Rows from block 4, named by matrix and row number. Rows with one number belong to one neuron. Each number is 500 + 40 x the weight over its row's rms, rounded and kept within 0 to 999. All counts start at 0. Numbers have three digits each. After the name is the row's rms in percent of the matrix's.
# fc1: MLP up (model.blocks.4.mlp.fc1.weight, 512x128), inputs 86-127
# fc2: MLP down (model.blocks.4.mlp.fc2.weight, 128x512, transposed), outputs 86-127
fc1.274 095:512534457455522496491457589539480466535486574447439505536492523541482478510528498525476515509531518521459486453437478487529485
fc2.274 111:533500543537550559518424485539517463499579452479469522445481539476545473435565453470557532452548528536460543553432456449490511
fc1.275 106:517443526484492427482515361534596522481489497551534532464510455553520438511453422525481489530418478489442481454533494546534527
fc2.275 106:459539503511404536500511516513549469534449387466478555544495442529505433492510494437471494516544524478527517510508544483528486
fc1.276 091:553539497547498472530490482510531496455492523562535523497536544538523477489553493459523399431478458494442538444512516469473506
fc2.276 085:541487544469518473506510433514475439589486447490479497480515564448472564434490491551513506467567582522502475525404489474417484
fc1.277 082:503478518578482569519507455474501519445478496422458540582437554535500487476513502544527455483531564503498421560485455501557552
fc2.277 084:489480429477473482549523484457452492577470509515503522395535571452528512431487504513507541516500506430545563501510524608471439
fc1.278 101:482529478486478542524551483490547517483514466463529523517464477516570486511511530469493499568522532497504439495495489574520591
fc2.278 116:506501562485509452514491447564520454566421516478459521471502489542538562446531463520526473489563427444543518478513569548570482
fc1.279 110:474550532567472495424555510494500448481565457474530433521466496476541491553421447479482506477515466598516475526489522485469544
fc2.279 106:456486527532453481475439502455518493562448477505529519530440543545413461536492534524499551553511598428515492574509500465512560
fc1.280 097:503541494552501517513582519414490528462496516545474498501471534575520567527452584540511490537555491506476463556530512508455463
fc2.280 097:493460542555534433559504508505495516521456518434519443496471526565493531549492466504503477441569441447573528588477531567567468
fc1.281 090:563467468504418460494541527566476476443501523532539478494491520482462499476511551418535445484568502432513471479517554488459579
fc2.281 095:549518531524512524511435473386522492559576516481534499495515555534482536532502436460511482496509451523539532541379502571470459
fc1.282 119:418515487532490496469541496489511475439518510537541528462506403574528459575525470431484423515513511482503489376512524532531506
fc2.282 121:513529497462505560497508481471535484480558515443511585458519517568474490559511511474514446497555509540424528496498570484511504
fc1.283 085:511496505418508450498479562589496533455466507486460511526463569558461550500543518503536491447456569455532442490487497495449586
fc2.283 097:526477495513501522474511512537440448505545453544452545479471526491528437487581515441498509472438571554504507526478505517534449
fc1.284 101:513536577521524539436506420495561463483464481439527472471470503474576581477549553466556412496479546545414496470489467429508462
fc2.284 099:527484529478466546542469542524477537468471514492468443439506572522431506495529461472420455515575475500526456496576548477474519
fc1.285 119:505515499496508487483486519515484481449456502455521439493490492499525481393430472474476439492517383480541523521462541555462518
fc2.285 114:477453485512562439467542537456486517498443525581450534469558449501468576438534499519525422482475470440500489480481507505535495
fc1.286 092:560490466488530464446468434431478545493519470513499550446394478520487505528479433513446517574511558433526487493502515500500557
fc2.286 098:462538479535520414450478504449536475555476525499509459489593448530464509444550517575533494520525522517484499537575493491499492
fc1.287 102:477494509500459492445503477539475486453524476471521541483440497445499543527516448523543494497497624494502570554478541422552522
fc2.287 101:493550545496450514516468557518467524508507420513460470489535523443499459514448523521503514489533506538517486501513563508532526
fc1.288 099:493520509520529428513501527499487568567473551497472529481472450509566519393566491406543468517540528518517584553537572462491527
fc2.288 096:501525485447545413441432554462570503513491498438524544442438544481480488491436539559521443450554435464508596454497522472558537
fc1.289 094:475515494500502487485484519510514519462458600510488491486518503498563539451451495418451422458468531585570530506468494574431463
fc2.289 095:551436463439515507477594521470501593421562492457518459562437401522434533454530488530529483433526531479479482453434542499545475
fc1.290 110:536501529487501536499526525497494554499503543476477532515485461538434531411487490504560514533427557515514473412472490510557466
fc2.290 103:488483459406473472448456494548561461513489462468547467553516492529545492477527497465469555506494524516455491566529446495532440
fc1.291 119:497558464494466531494503494523465580510501508563543504507502534526470526548483499493465463513475501516488477473456455484427509
fc2.291 106:523486553502531482512546478481563516503493436535446522490576491460539581532462477484514422444522499542570524483500423540559449
fc1.292 098:466540414509492451516508474431472527427485437546495400481465611511533491535547511512509587466466564482505481514471492540501426
fc2.292 116:478566624546475547495464484500523542499538536506449505447484501489470492486437462464493595503480523551488548489525514547516483
fc1.293 093:473473489487580546487586434509523486581512494499524492536504521468493506500490600462502384552569476467359473508552463455484457
fc2.293 093:521475534463479538576570519485479533453470552465530539551519511509510445461421564517531466523568517546444469494536473524514529
fc1.294 112:469494535416584569493453493493537525443501586457443498556520484507476507539549495451536550492487559487468544495492538537474509
fc2.294 113:495525529437522472507535496535489538509496605558468516522480472516468533500454491503475561441588498494485483497603563566435514
fc1.295 094:472445470484442445428549464489495450495573538499549522563485510459476465434499536454526512441493552477511494520477542495574506
fc2.295 093:536490434547498501484472532500496510492476489569480432501489519511481523543568440501528527579494503442476441500489501466514498
fc1.296 105:522481475449482502465527549450449524526462531466561519487482477496491492441483494484607586487518514552548469509492410476456477
fc2.296 104:502498480496509451533498464419509546523518450509616496491489510514494468500546542485527482467494533568502539563535443516495504
fc1.297 095:482406522525477459426477496502540442552469448466490508471496468488517489462537487474467449470412527475480443551491481546500521
fc2.297 095:510549498468432436487448451494478499527480496491452517479456452504442464488550458461517547530534466508480498528495420562553485
fc1.298 099:445530458462536478543437526463501465491483498479535487482542516427480468487494554531545476484512554584419414510421459501527487
fc2.298 115:447514468503561492507475510484522496496462481474481515470451407549400476454429479474500525441496537564476503511524468561448537
fc1.299 103:438614491455460538487491514492476484453445485548465523505578511560466562559485518476469456486475550579525514541550486519500618
fc2.299 089:492512469542508506440455532496515477495484535403450546531573535518475523412474530478496468506448519463524463539393470521493484
fc1.300 112:461579503516491527489522492478557524475552425526474457512511429434456467515457538475526476435511460479447533540455560577470477
fc2.300 093:465485449502508539443435494504466533499544605447558521529491535535468514491495550494542489531491472495513503428504489534544564
fc1.301 089:522511511514511490508543470504528521528521491543457552495490537503466465547432478469529468483497472520489550527502481520418559
fc2.301 098:463517464430543528483506570523507463556481500532531501485455511485515481562490436547494475511508518489512536545497543527562464
fc1.302 112:492560535500541509482526535510507522532509577502484452504451480458474505511554519489438471484579445567501476530518507463499485
fc2.302 100:537547511432535501515530500467505581506483497509545557462453523540493516508506519527575428497511525466527507494494472413510531
fc1.303 100:511522539537528545453465534496522529521440447462574435499470580482466537498504487502491523545481522501563534404478496489455515
fc2.303 114:525521428470470405542469450513534493517507537589531561483485506463516478509471488466427545526486478533458494446497469445490549
fc1.304 107:582496507484530547454470520451514482462509482455519457506537501417564464498501570489559521533507491428478587497557459413428556
fc2.304 107:556527486513401554529524473514505511541499490441483570401452462494563488512501517455471461484586461501527538513371499516509529
fc1.305 105:543489486470511523489418562524494496519553465544445514472520470525490429526509508527481509586539497537514491474537499475537553
fc2.305 110:456439495559538507467537494490498527422554441525451440474514465546535502497423498549480550477409556538522499476521552580483497
fc1.306 095:472467464418468497545534528393504610475496577443446520470560503480528524517538515560541509537542625521474472503549538477483545
fc2.306 101:427471478505486507531421470488453437544504473490482392465481511553478441553501478583471433565481433525553488457475572482482507
fc1.307 097:527493545545456478508475563483589488491432465451521573454478530487521443514526451500422507451492513473533492515456479521460586
fc2.307 109:477510491466510529474571458518478438518519478506431495532474547549477438499508536471554472453570588488462494465483462486472547
fc1.308 107:511509467456483530427587539525508530489438464529517519474505533497498463460490525536453466498523562475458431488501523515492480
fc2.308 108:478465512503456470559513530528520458454447508527508466498528480491544508449521462534538566486535535502406534385496463540519445
fc1.309 106:526481502489458504485405463492542491514499502527487525472582574518504464504543504484559508534495508558482393497476482539461503
fc2.309 097:480525530536478495486421452423531517492544508471410407457535477504474529493558481450362554509581576479541483475489490487478530
fc1.310 112:497528505499493495497536535537565453470563497562566438471469497443490508456493551459553453448503458539468466530477508467490503
fc2.310 111:501535553556538524464482503467494593474576455491587487539507466424544503453509531445475519510508455479531502442514473578527512
fc1.311 091:516521536440456476465550479496491446500544514463439473514491540487365521587503453510506478485518600581496437472507510546522519
fc2.311 099:485480498526573454496457521534519520574512505460562528449529518505449444473509485547488469504532469423499478445509436401464485
fc1.312 121:523466479473443459527515423518483502509589498494495528491507492437530473550489527562490477515515523546519433489545545474540502
fc2.312 114:493615505527543506489560525450493508446475503514514448506433507441425473471512500507568511498468535433480528576538480443441526
fc1.313 115:517579546527503450460549506548556460509513477473549459544536499557479545469443545451540476526463530438484537541484474439427490
fc2.313 116:489484469507511488495455575490426439539501511469496453515473459552538557508507533486486483507482435506588460478433452476587462
fc1.314 102:497531525467507472430411473461514482420554509502437569479498576529508526524517447480488520447456595541582506557520532524494573
fc2.314 106:495403483492546435546550456480514598493545523520496561525542419564536512518529463535518476439497478529495542484497522501566489
fc1.315 093:500480507524495503489548485520491433469516510473508470535532461461599495520540443434517516528507472464366566514480462445451441
fc2.315 092:506516524503531503514612563499523526521534524514461438434446467517436520554527454466496465482432483527490438499563473423555524
fc1.316 095:527442503503513554415522506511513518451522529473510489530490554555454493483531476486493508534452490535463467566522494498502597
fc2.316 094:469533534518463465452483530464530506433452504494469501505577521459484531471536465520474503547514454506416484485488478508503512
fc1.317 108:465469541494517468496493544585503453524528502444477409465494551548530430510436535444458480479523574464505501512473489426526508
fc2.317 098:533520494505546550515504471535575534469464482518510502563487489554568426501537520487453549507482433554429431600514559427534517
fc1.318 116:553474510494497544437554425516517473579520495417481556566539494545477469491506551534576470500548554530540520490538486486522538
fc2.318 121:503609456545480550563479550485487505486508523530490515562491628525531538428475508534479543468530451449531468499498553469484519
fc1.319 092:449546503525519546437502565482519489482555455472605467545443521514454594496513551469539547470447594555513493451472553531445479
fc2.319 090:528462484490504564505559483550531487471501541526459483529528478505520518455571459481522477511485559554449477492504500461428420
fc1.320 109:501498442472571489484438562508586512521477442411437388486522538489472526529451533455437535474459527558517548512561555503482507
fc2.320 096:463495517525507502473619534486546495511468541482494531561438508511554497510494475540515495509499482485406482528493494464493448
fc1.321 100:524491500545529478488518451452503514457454467442550583471426475505444478469516559509472502480501511469510486484493494400466518
fc2.321 091:472474517432577560481573480573505450565531525545543485449499522579522478500473491487549455447495516477551553533530457521553497
fc1.322 112:468537551489546480521508483495499546499569508516489477477527515492502537482539560443436477548488467427458502550553522559585468
fc2.322 101:544538535529514442498516512513565542450453490567532545485495506453581546520480512474526455423482484472444416502550514505474520
fc1.323 094:435430496573575488481532455496496505515506469496482440492484466498550533544466478568452486550480540519526434523519513457531474
fc2.323 094:531455403496521483559550479482478423530470481515409498393516538485548504545482540512557540495487487556513514531493587501478494
fc1.324 086:506502510516510433559512434441523557490468481501525532459515483471441513537459514444534452543435503620490548480521485504463584
fc2.324 092:543494555439509517489449531555528499474512529489570555507472454532501496495496484543550509536558533493478514478531524523510482
fc1.325 111:523518527490565487470514500601448459452579497446438552473500506559444526524533522497556465498465496455475482495485478592457490
fc2.325 106:479497478500463479492531560524525486450551525453459493564485467512527570532505568508537530477436520495490542497460540579503513
fc1.326 096:521558504471494602494490474543470491457551510498488513503507455577569557511480569555513497534511543523456568538530497474459532
fc2.326 089:479497493534549497461432446547422488475480449477452463508504501472458510518517514557517471459546518461521522465490528517479461
fc1.327 116:560560524520496484500492444513519519503455470505521500514433549442403478438480471496496487518569508470504474488552499473522446
fc2.327 117:488505440581536534478491571489474551551422520478501449514477474489447441479459390510520423484514556480541428507486470465467497
fc1.328 096:493536511501489510475505506511505498431513593520490473559527517477483524462482548456486521428553510424541537428508500476524505
fc2.328 101:522518444476462498485465475448526557478477482468512472420464495453549517523530503476492486495500493472462497441422498440450559
fc1.329 112:528444498553502558458526481461506479516554456531531438508456383474444546495521495490522515450479530478475488512472533612494504
fc2.329 109:422565518509472474513436528393468467530530561579562517612531547521482504474510502537492409516485382506501513436500509480504524
fc1.330 107:499533487568578462525524441512490557501540515512502463482495523507450505448529487439449518568459463601449489552436459470452561
fc2.330 098:471486479467413535528521473417492475453470521485494449512478580552509556563449527542554510495512496506540537561575556552518524
fc1.331 091:489495490495521466448568493456553543557504567516524560479518449516461500521451557471468526486472517532502452477506508484494480
fc2.331 096:559510469525499535523481500483454497488502491480560437442475548490506466467505520562564454471425543489455574520416482560476489
fc1.332 101:540535525466503486481526457565464539489544569495549524524579516517467634484525464447542500494510538518518540423484447549456503
fc2.332 103:587565510510474474483551483504525436497549483482493500520531415448474474531558486580422513442457491512500490530521565521520411
fc1.333 102:519595455520489461528475524497520533459500518536524519413523520513521566461528575458539454472451488494527503519472493451536545
fc2.333 099:433525535496507587463408444484451492541534502536528524470484519466478407541480481476485439507549458553439484506528465528515537
fc1.334 094:542489473515435549471490525556544489528501516476550517515415450453441535556527460444553480492506520465457527491477488482454572
fc2.334 095:493549540491538477586561567502511476511469455415527550523570501449509544521517547527472519524508470636500519449512478478507465
fc1.335 074:513485401475454465462552439469516531414519479523487419438538575478467530450487533504445497539466507452524526481570538508493531
fc2.335 086:457439559513490530551477428482469524596499486460540483463508464513573527526454574413498585476431412545494524486513502515473469
fc1.336 097:562590520528537500486468502503449487489548546507569512487571510527534557526472545571535470457459484579446455442538505543446555
fc2.336 087:457553545510488507479496470429500476483552584508483582516508494431506448582497501509469531567453520507506580539404470473453489
fc1.337 103:487484524463509510554484488471508506498581460521498476499422493480580490572447542531527460514523542492534505486571421512452471
fc2.337 116:557538506565557522515511502553486502448535500531440532446487483465483555479447523471500465531405441588463511490460529502459497
fc1.338 099:540433486534539494540541497496497508389506454498479595444470453529424590498502516489473501546524494502450465520495486514504575
fc2.338 096:588529488457466467508488466496477519531557538462536531551549521529478498471475480467554481450458460509445507423442492494458459
fc1.339 098:540504489513505538472517491543498522480443517462454578444509540496479447472523545504471504455521559522527495456461437543528573
fc2.339 110:485532525491581500589533497539571462523523471535537506578388541537471426492469549472488500452485534499471497518515521532452514
fc1.340 113:477537497470501474502590558506451504477552519467477514516501495457541435499537471437478499512514490513562476443518499461501489
fc2.340 102:449498430505478499482461466512482483511520489455439471535465515508499516481511482505429532560458508499460464463502483421501492
fc1.341 115:537489516453517492526560470474479425541469416432448432501423572444501503462493572496545501521512455428451480461524517488503503
fc2.341 108:465570530544560487464508552501501530456514525541488602472550416536473500500449502517432520482466416466498514527579475411549506
fc1.342 112:630473611472500509483503497548549429503519489564526470490475486529503515468514491459539462502523448504511444443505504415529485
fc2.342 111:462440516546529494495490476510476561464467485496533476520522518503502509452490436468509429482482535474462517583504427574458500
fc1.343 086:483528553468556476533528470514528567505460511476589455514475501466557483476535562501477599474575541479491468581525543517477470
fc2.343 078:491506483460499554456510507502513550503576453500405518508520498502510550505470380472494480446479481575470480441516415484505463
fc1.344 104:546488532509582477442489476452489489521499446508492485443458468461553503488455555459458523540461511443446544524471448494457490
fc2.344 106:541439492505538558539514475501496568515511523428465531431476472568528511574469516468504493527502482466464446476487516486508493
fc1.345 098:554523512463457485407505591404471517542491525471562479464498481534556484463483546437468432485471472488518508485513528442486544
fc2.345 088:442449504497530493413520510528509515454543551547446544451551478522547523479474482500499463498470535516473489538473453467566488
fc1.346 107:493558484510493489518453518538480493504508491467482423501474487479548513584535490467468480467504497527558570535488580458525540
fc2.346 116:626492508486443513480409602503435509473483517442452464437417496502511490437456503494458504564464465547456509517507469501538546
fc1.347 116:554567552503457548507484501561454522429492560509516516474486519526487423512529499471429530483402430516480471437524491444535502
fc2.347 100:535467499507511435461448522419490454506472457550488476527500545491507480572445527484426479507485495515465445522514476513455418
fc1.348 093:529487459505518568454451564441530531446429529495554557552525499535517535447532519471449508436446462494533470499462453520459503
fc2.348 088:491498426492477507491622494466555537461407619507476475508485425471532434434485487514497466461429503558510523542496521486518501
fc1.349 103:521489549456506472437458488502468445548599524510519491494500567550532458538465502512475521562597486464496502502507561516458555
fc2.349 091:514468531519514454405463573516511550450464464467484499534525486465532535482553506541544515468456494425493528504517414528543491
fc1.350 104:456515535455514430539482456484474574491530490526491510450446481509493532517536517514515558478438481519548493460434490462484516
fc2.350 106:483463523495492462532501428502453487448481474467522433515437528450456517516529458498593558486500527470504530490530471525544466
fc1.351 098:488503491490524552461549440496524512506459452482478548498550404508501446521486518430446531509539510466412495523445454500504500
fc2.351 096:453514538521546529470575533569529393529521512556469544441558512497434438490502483470433520521480445478529519411498483601548503
fc1.352 093:514479441532486421559544466420535510456498514566490561478570460490500511577515457472508440545472530470509507419543509455549473
fc2.352 098:518433532506480476505408533524427532501532484460609533526521523533533463488456523497487539484484499520459518488485463517519496
fc1.353 084:515548521505518522437471495486536513500527529605489467510514551487443500539511464456507459536519480452498543578517581497454465
fc2.353 095:522460528510523502510534532505554420552513503499496552498489544500528421499546391543506450479502459568489493532497512465499484
fc1.354 106:520546495438443518519528497506551544522470491480512442554469497489518460528488489546563523511560573440515548520500543550533512
fc2.354 103:416475549544490459491454561444479536536473499535496539573535530511480528462527521445461567470461454474522512480530561485500455
fc1.355 086:454502481505504447563526544516479492522481526484580477519530482504551459509511498424585509552548535520488525483463463490488562
fc2.355 098:474492533498540372549465494438485541468522532552594479432452511509468497536545575548447484509492470448473543539532549506529456
fc1.356 085:456456502526551466476460503491535544485520451523508469510521480509466439532440480442488514528481478539524499488579517465484508
fc2.356 094:437572504503509552570466542474536477421486495478481538534466483496582531493546498486517511505519555494511439489510458534448476
fc1.357 109:533490437560423480557506482516507596481505522521527472539436459523436490456484521530551493481427486475464467525468453517497527
fc2.357 094:502476549499499531481481465465456524467462447479568490456595471470522525486499494513448471546446430473456495605403530563449538
fc1.358 102:542419558485444532466478476559512494494478470537557479477486523553508490508546561469466556483537546481599433541440503584428504
fc2.358 109:427535475513441519487504459504543488434502535482528440495550571509482452515508497524473410532482514516492546548564489466503508
fc1.359 113:435478499485556509548547555505499480513502564511473500522543448532424494457464524447469468422470568472532421478462477556436488
fc2.359 104:468426520546489530555453434545491503470494519462469457543511456506454532517465517444509509506518492445478552518557534495517499
fc1.360 097:504467516446538474483519484437468477441492472500485467601546528568536497516528490473522513497514577536544488545491491486472443
fc2.360 097:397473585447609511539531566535495454473484466460487451488495523466520510450506507473444416493492468490562481519501513494520460
fc1.361 103:504460524462582467490450534420528488388477536472504581520509560545469474527509511515478512498534440508476450497520528459445519
fc2.361 100:447500501499491524528498459454435494437536550523503514441513587574536450450434519523516523398484463493480513421500484588565417
fc1.362 104:462473538531532461513512534465564481485453552457540490559477537577444458547507473493560414474489506530528562550547512535529509
fc2.362 099:550509491419516479569556459457487532469525517498505522477464464491571479459489553484398511479426501569507464491491496480541503
fc1.363 103:538599547450496528537582529475533495504483522547555503538500552555556430474473510598489536470460476533529417524476498464504545
fc2.363 097:520463455480493497542497485474530469470466456451427514394503526543543487494467505426585519482466516460500543493499554552454454
fc1.364 097:500464496526508452509509513430526496468437540497461447474472476505475496474470485532465479496484513479478497436438518476534424
fc2.364 104:460486555474499530508538452485522513412479493523443517572558446498516464488541526489504480539504536502574478471514442514507435
fc1.365 089:497498487466546538512437500573525478430537473498489501535520474497556466519455442532557479599446527521454479535494502536458565
fc2.365 094:479493480555485533510487494505477501547496487531450525554473550496460540459486466518470524494430552559570488463517436569442497
fc1.366 084:555533528493431482590457525486582427493542467509506476499516496501515488550499516519419543499510475365524442510471513472524530
fc2.366 099:456542476513490440444622490467514512481505543460539506477443498539474530572432514561469511485519521535520509527525483517496524
fc1.367 090:477477524478501478489526472399488504482513468522458377499490504477494519531515541461549599572509477462531489549496428430469525
fc2.367 091:454490552538489519498488447506489474537475484565480499479541471550531435516487494453469549563466458477561559450441465430419482
fc1.368 098:556463416470453510515493506504509513500510512501533530458506533456432531528459539444463457465473531467538585441546559446506440
fc2.368 100:512447449498505516526500542532458493586515480528479482494459472459481437500435525517548464494524445469559537498462522541542454
fc1.369 111:447422474434497501472546564521526497430510453521538507526483560432435468545506606439491503506498600494497489538430532476534455
fc2.369 101:520542515510497539516507498548505567453433487537533448513578432549514486493486590472396455472451483517426499466465553485502478
fc1.370 102:485511481404499493494543497515493454537532541485497527461524516487509433538444537534518554445457407428522478422460517410490452
fc2.370 096:515498491503498510454525487485432466505449450542476454571471533467482623532465494472451488530521419473535440532505461469504500
fc1.371 100:564483493554506488446513507523571562551515542545422533526464532513463572495550577471410435559487498472528480525495513433493468
fc2.371 104:514530458522498503566572543441522517526534503490474578465521532564459509417392456499573501502548467515526518527513465524481488
fc1.372 104:479589513537488484494516543507541566518503545524491443522518446499534475436472486450503479411525546531512538515515547440499502
fc2.372 104:500516501474465503466531494542441508513522412506527555490503519481541610488565446481538446542564477456447562521527505505495530
fc1.373 089:511503454524504542466541454503521431531612459475489581546566485474486454576474480464526458509463502528520505495488447486486538
fc2.373 100:480492515525536510548473504460536457508424529570443440516491480470556497518553539529510494469486537545517492507570508516491462
fc1.374 112:488542509458504453402489524478487519480518486461436478453469507513536570508540473494479559526491491477564508436449534422510519
fc2.374 115:471469462438434514508509506513462479522443507487626484564537471483436562564488428441534461519432557541451501486527525513458509
fc1.375 113:452497498474529522459550486545530508556476471527535543519505514535442514469501457536499512502539485475523506480424451440528476
fc2.375 107:463488456573515560493508516483481495529477523437452503502464557481493447450477508440464512520448403510544507521510459557434512
fc1.376 111:500548529526437533560540519504526514481469548493492550493523433522474464549466514567517444528416587496471495446482479511555535
fc2.376 101:504458499480551549493556476555533480519474488558488528383499481489507534489457547500472438531509542494489500458500516537523478
fc1.377 114:500484544490500574445514478539471489424498620466537503484508465450493490536507489475548440500468467592411451515413579536453565
fc2.377 134:552549490577522529501532528542511476531554554479518536489530427616521529501539545499494546498519531516536523458504553528491518
fc1.378 103:453553471469501494518534457503507555514601528489519493500522560533562489483534508520496532558578524577521488474561471463519508
fc2.378 105:536466485528425544520480500422511445499413505457516470518441471520534489516476456502447478485499482483522462601527506413473467
fc1.379 101:496498543452514520558508499480507507487580481470581499466473457469558496525481494531546507467481569492524470501436443533501600
fc2.379 096:499484489508535596506477535485531477434499483544471575484457494525516473540530465476490509530531488520490458467475482537495450
fc1.380 102:501513458452500532473457494494521476561530442517544387552511482519478410563489468389430538477503502429471481526486574560504531
fc2.380 099:447446475535514522457523509534487505504562478486394451616457551477480457486534578506549475479476455532459486484485471521472479
fc1.381 121:478532464490517550434479482556493498523551514559468548500534542563484457555542546537525509526511502432500442510505539498429478
fc2.381 094:514526531474477536442505510503515486504517523482505407595468535515516548539515604520397549514469471443536471511513486501447527
fc1.382 098:512508532530493507436524494461543532459542523554503474502553506546506489483421460549490502404527506521479459611454406522511559
fc2.382 097:543506524435492503439496509536488442542492498520510523554534468522523546445468514511462491511525495570478466439523472510499544
fc1.383 095:526493496584512511497488526519428545510541402447456468472547442501478466490419541438458521494487502502498464521546478478474513
fc2.383 108:471466526462478524566489491562502504522548508549507470530494495439593540524496488457512533391471525500510514470494568545507540
fc1.384 097:459494456501542489530528467503494500534516508522530559484469492481440547423494535498556522494417486501502469500477419491488489
fc2.384 091:554534480471453536502572534487478521500504459475472535440481552462449417500487452461547389506501535520488515526463579467523540
fc1.385 094:511458422437472469478573470478514494537529495465519529495472500471523517553537497439583421545577509483531439504518454521525535
fc2.385 099:593559462525513537455499517520537391546484493433496570485491562498470493524454492513510490507508523478522444442537474491504507
fc1.386 106:562524489525453489481513448470506454488482464469453531456542524486442441523478529506496475512517413567500450463472545483551535
fc2.386 113:588485479496469430477467571550566571495529407537469512544458481485447569487515515588431507494511505483460498500480448479480579
fc1.387 091:492525472525509501466447509500455461478498532506490449505416569528459556493492548546489483531489474508471428455441530491507529
fc2.387 088:504453455519560446526528552442461545546520531544476524555569446505486478515507478521494486505495469464446495424447520445493430
fc1.388 114:457531522470453439552529524475445547500566545488496563491513480633485493501454484495525503487530499490495550552419524483443465
fc2.388 106:489422484493568574491433493510530525488543486482554441457535505457506541500472466508467474504501551509434474449517504506453530
fc1.389 096:516499467503501465534515455535519487462496453487469510470457510443531446539488449549446474460447516551502409452509526491527495
fc2.389 097:542515507467476515476396536431504547470473536457463503477552453423559551456558485503530474515480582470480483494533516475486524
fc1.390 116:470451464454514494480540402496521510526500479490480564502504450512404488456503511443517537454514478464535478520483450505545501
fc2.390 107:486502522579549495532508530467472569421560464461495470590498466501477503498500523506477403514445509416518461478526516538470450
fc1.391 116:548509500435405520523562493463551464443498546458517460531521565510552543425516481519461489542487532525500484543502504555572441
fc2.391 105:430517466500472547516545474456491518519502476481524524537466436496564533486448523576536586505441472468523463533492518510387545
fc1.392 105:501498482502468493504567491503559531481484496505570573503454445475426556465507485463538397524468488466466496442503479514528452
fc2.392 105:503522423407495464515483464562508517454454506495485438507500482524554430455508475466567586566485474557529507542553560488475479
fc1.393 106:455429478489488498518547475492481493511539434509596446433518484501547493417521516420494482499452469468523404487545561503492520
fc2.393 103:525502462520519538551512504482515466482375474506478465483468556448532538535448525487543551569513518549457529498476497458523462
fc1.394 081:495561492552567469501460474458516549492548498545506501583490530470540522444456500427475484530538547444503511457594441481563463
fc2.394 075:512527566513449533490474482473492527509456445540534495452495585532452549459458492456499490470545431515477407479446470467470493
fc1.395 095:521518439543546461448487411452593462551506485501500429504477461541536500504496542473460577434516537473460512467538429489550501
fc2.395 099:538509516565503514544478495551553552508470465405525525543495440501464548574548472511457444496526550536465392428443480525424521
fc1.396 098:535493558463528510474446462516522543481537471434486492483469558526561462486435510508510502409525573493469537515487510451469517
fc2.396 101:405498475515470452472464438526468531484563484509456469468474494521522523510496554520431528509557569477595494495495508494501552
fc1.397 091:495481523438484516505498463535544500522507481505495512451546457440474492560533481471553464411481526607475435500480484468518469
fc2.397 094:475488507534487482569510494512575480458572407439539458542371534537496480504535528482483567526507544508450474477480470462515496
fc1.398 112:444499492485541535540512526517515456463488455522520514496532518519500450509569480433495488538544461495571456529528531483464523
fc2.398 119:536537528428513532503580535488543482420502413490480592463469539511514544414472579561557466457436474540474450486500446530486562
fc1.399 093:521562494526547571536413496512527477520530415444545527476487458524479529526482489385515539467560524482540523536505433572504477
fc2.399 104:499521452462532448530560510514503494518566517529550497528553483440448400501571541477511538552455437425431518478534598469482512
fc1.400 106:473528535459476547478458474451491512446484515479498492526552553583510449511490553502528518477538533533469392480445546462559455
fc2.400 118:470483545482459560556479511508476474527440459508482565466533548478540560472552481486504509509498520533575497445501502502523499
fc1.401 095:492559533529566498480491548489516547443477490567522483476515494516516388533521452514549545523437539530525517530464510530508524
fc2.401 092:502481528469520494503477550532490507509561475504513459491541474492494532435503455534564457523463543501510564497486580488543488
fc1.402 106:432464515432478466480521502497492519585483541471479521490513513472463444525508493427424511535470504545549512468435478476510476
fc2.402 103:464475527530506512545454518533455565547478548517555529505539512541475528544442520543456568496556512452474526587577531500560506
fc1.403 097:560438500510539523514427481455488501426506553397547511469491507464490499537539534495427464520564493473528507414465592515611495
fc2.403 098:463447456478514544464493471465481470528503520485460527444453543521531532460494476481527455555499477550493567537494562534538532
fc1.404 115:507523471520459519442510478468484498449499491500585525493475455555603503486544480453546467480439464527486471492472540479453459
fc2.404 106:507457503515554456478499510621573479526475525482466397506508567462497395521485532520469529535487538484512488490446518542459450
fc1.405 096:488506479478466432488539489510552534553492504503563484429576540494474510427537545454469414452506410494555465604482528496449463
fc2.405 114:515379500519482523469417490493455510576490469475524502501497534512545525622533477574506501522577531508438489498558585537522473
fc1.406 095:569483532488522509595482568446502468514512492492501433437518535515467526514473432448460521455459503498501491523443543520483503
fc2.406 094:510558528505526437527583459561415456461503480502540510493514483423465505561514424529530474533536519471535457484530498556503451
fc1.407 098:508494440548501488525475555514527526568534456557524447473542496489481409530578499476518484531470493524523444523463501524487524
fc2.407 094:537486446512500551483498559493513538551514564535547513447485486513438437549534505444494424544537538472539492558481547436470506
fc1.408 120:468477455552541462511535580509525563526508473515479467469514503545480469486474475553607449534523500505521469491492451478599534
fc2.408 104:519534533467529513520484481528429491469518578538502486413474471445518548507509515524509444488509438515508498481459534472438452
fc1.409 091:472493482429549461464520541494489514508519543488500526512609496517534481516501428519522465455490486469521488491517424488444439
fc2.409 094:600486555503412490485481553481545477490399522421527469453477485513491496497503551482381547511471581459492511483485495483499575
fc1.410 102:424504494437521506480519475529433496508463421461507540501443466512471493453511491471514456535499560564463485480516491475545472
fc2.410 092:506531546550511539536545511499492518475481475518514495479441486521515472542456511484530534468460488428487536553533483561540485
fc1.411 086:511472517550490468502546462460498440517536461431493532461476543463538513470517507559499461436545529414493521519461480533539526
fc2.411 095:503552490527496507501531477540517482483481505599453608464518534479408492515522465508525526437522527504471497486481553499488493
fc1.412 099:502492525450531550580493490448394539477518525489488530537539471525461511493452513469577533482558474496496454496389517496470514
fc2.412 102:425502485571469449457437457477460550505427530525529439487473536513505435484515469526510447431444475490517484584443546488526516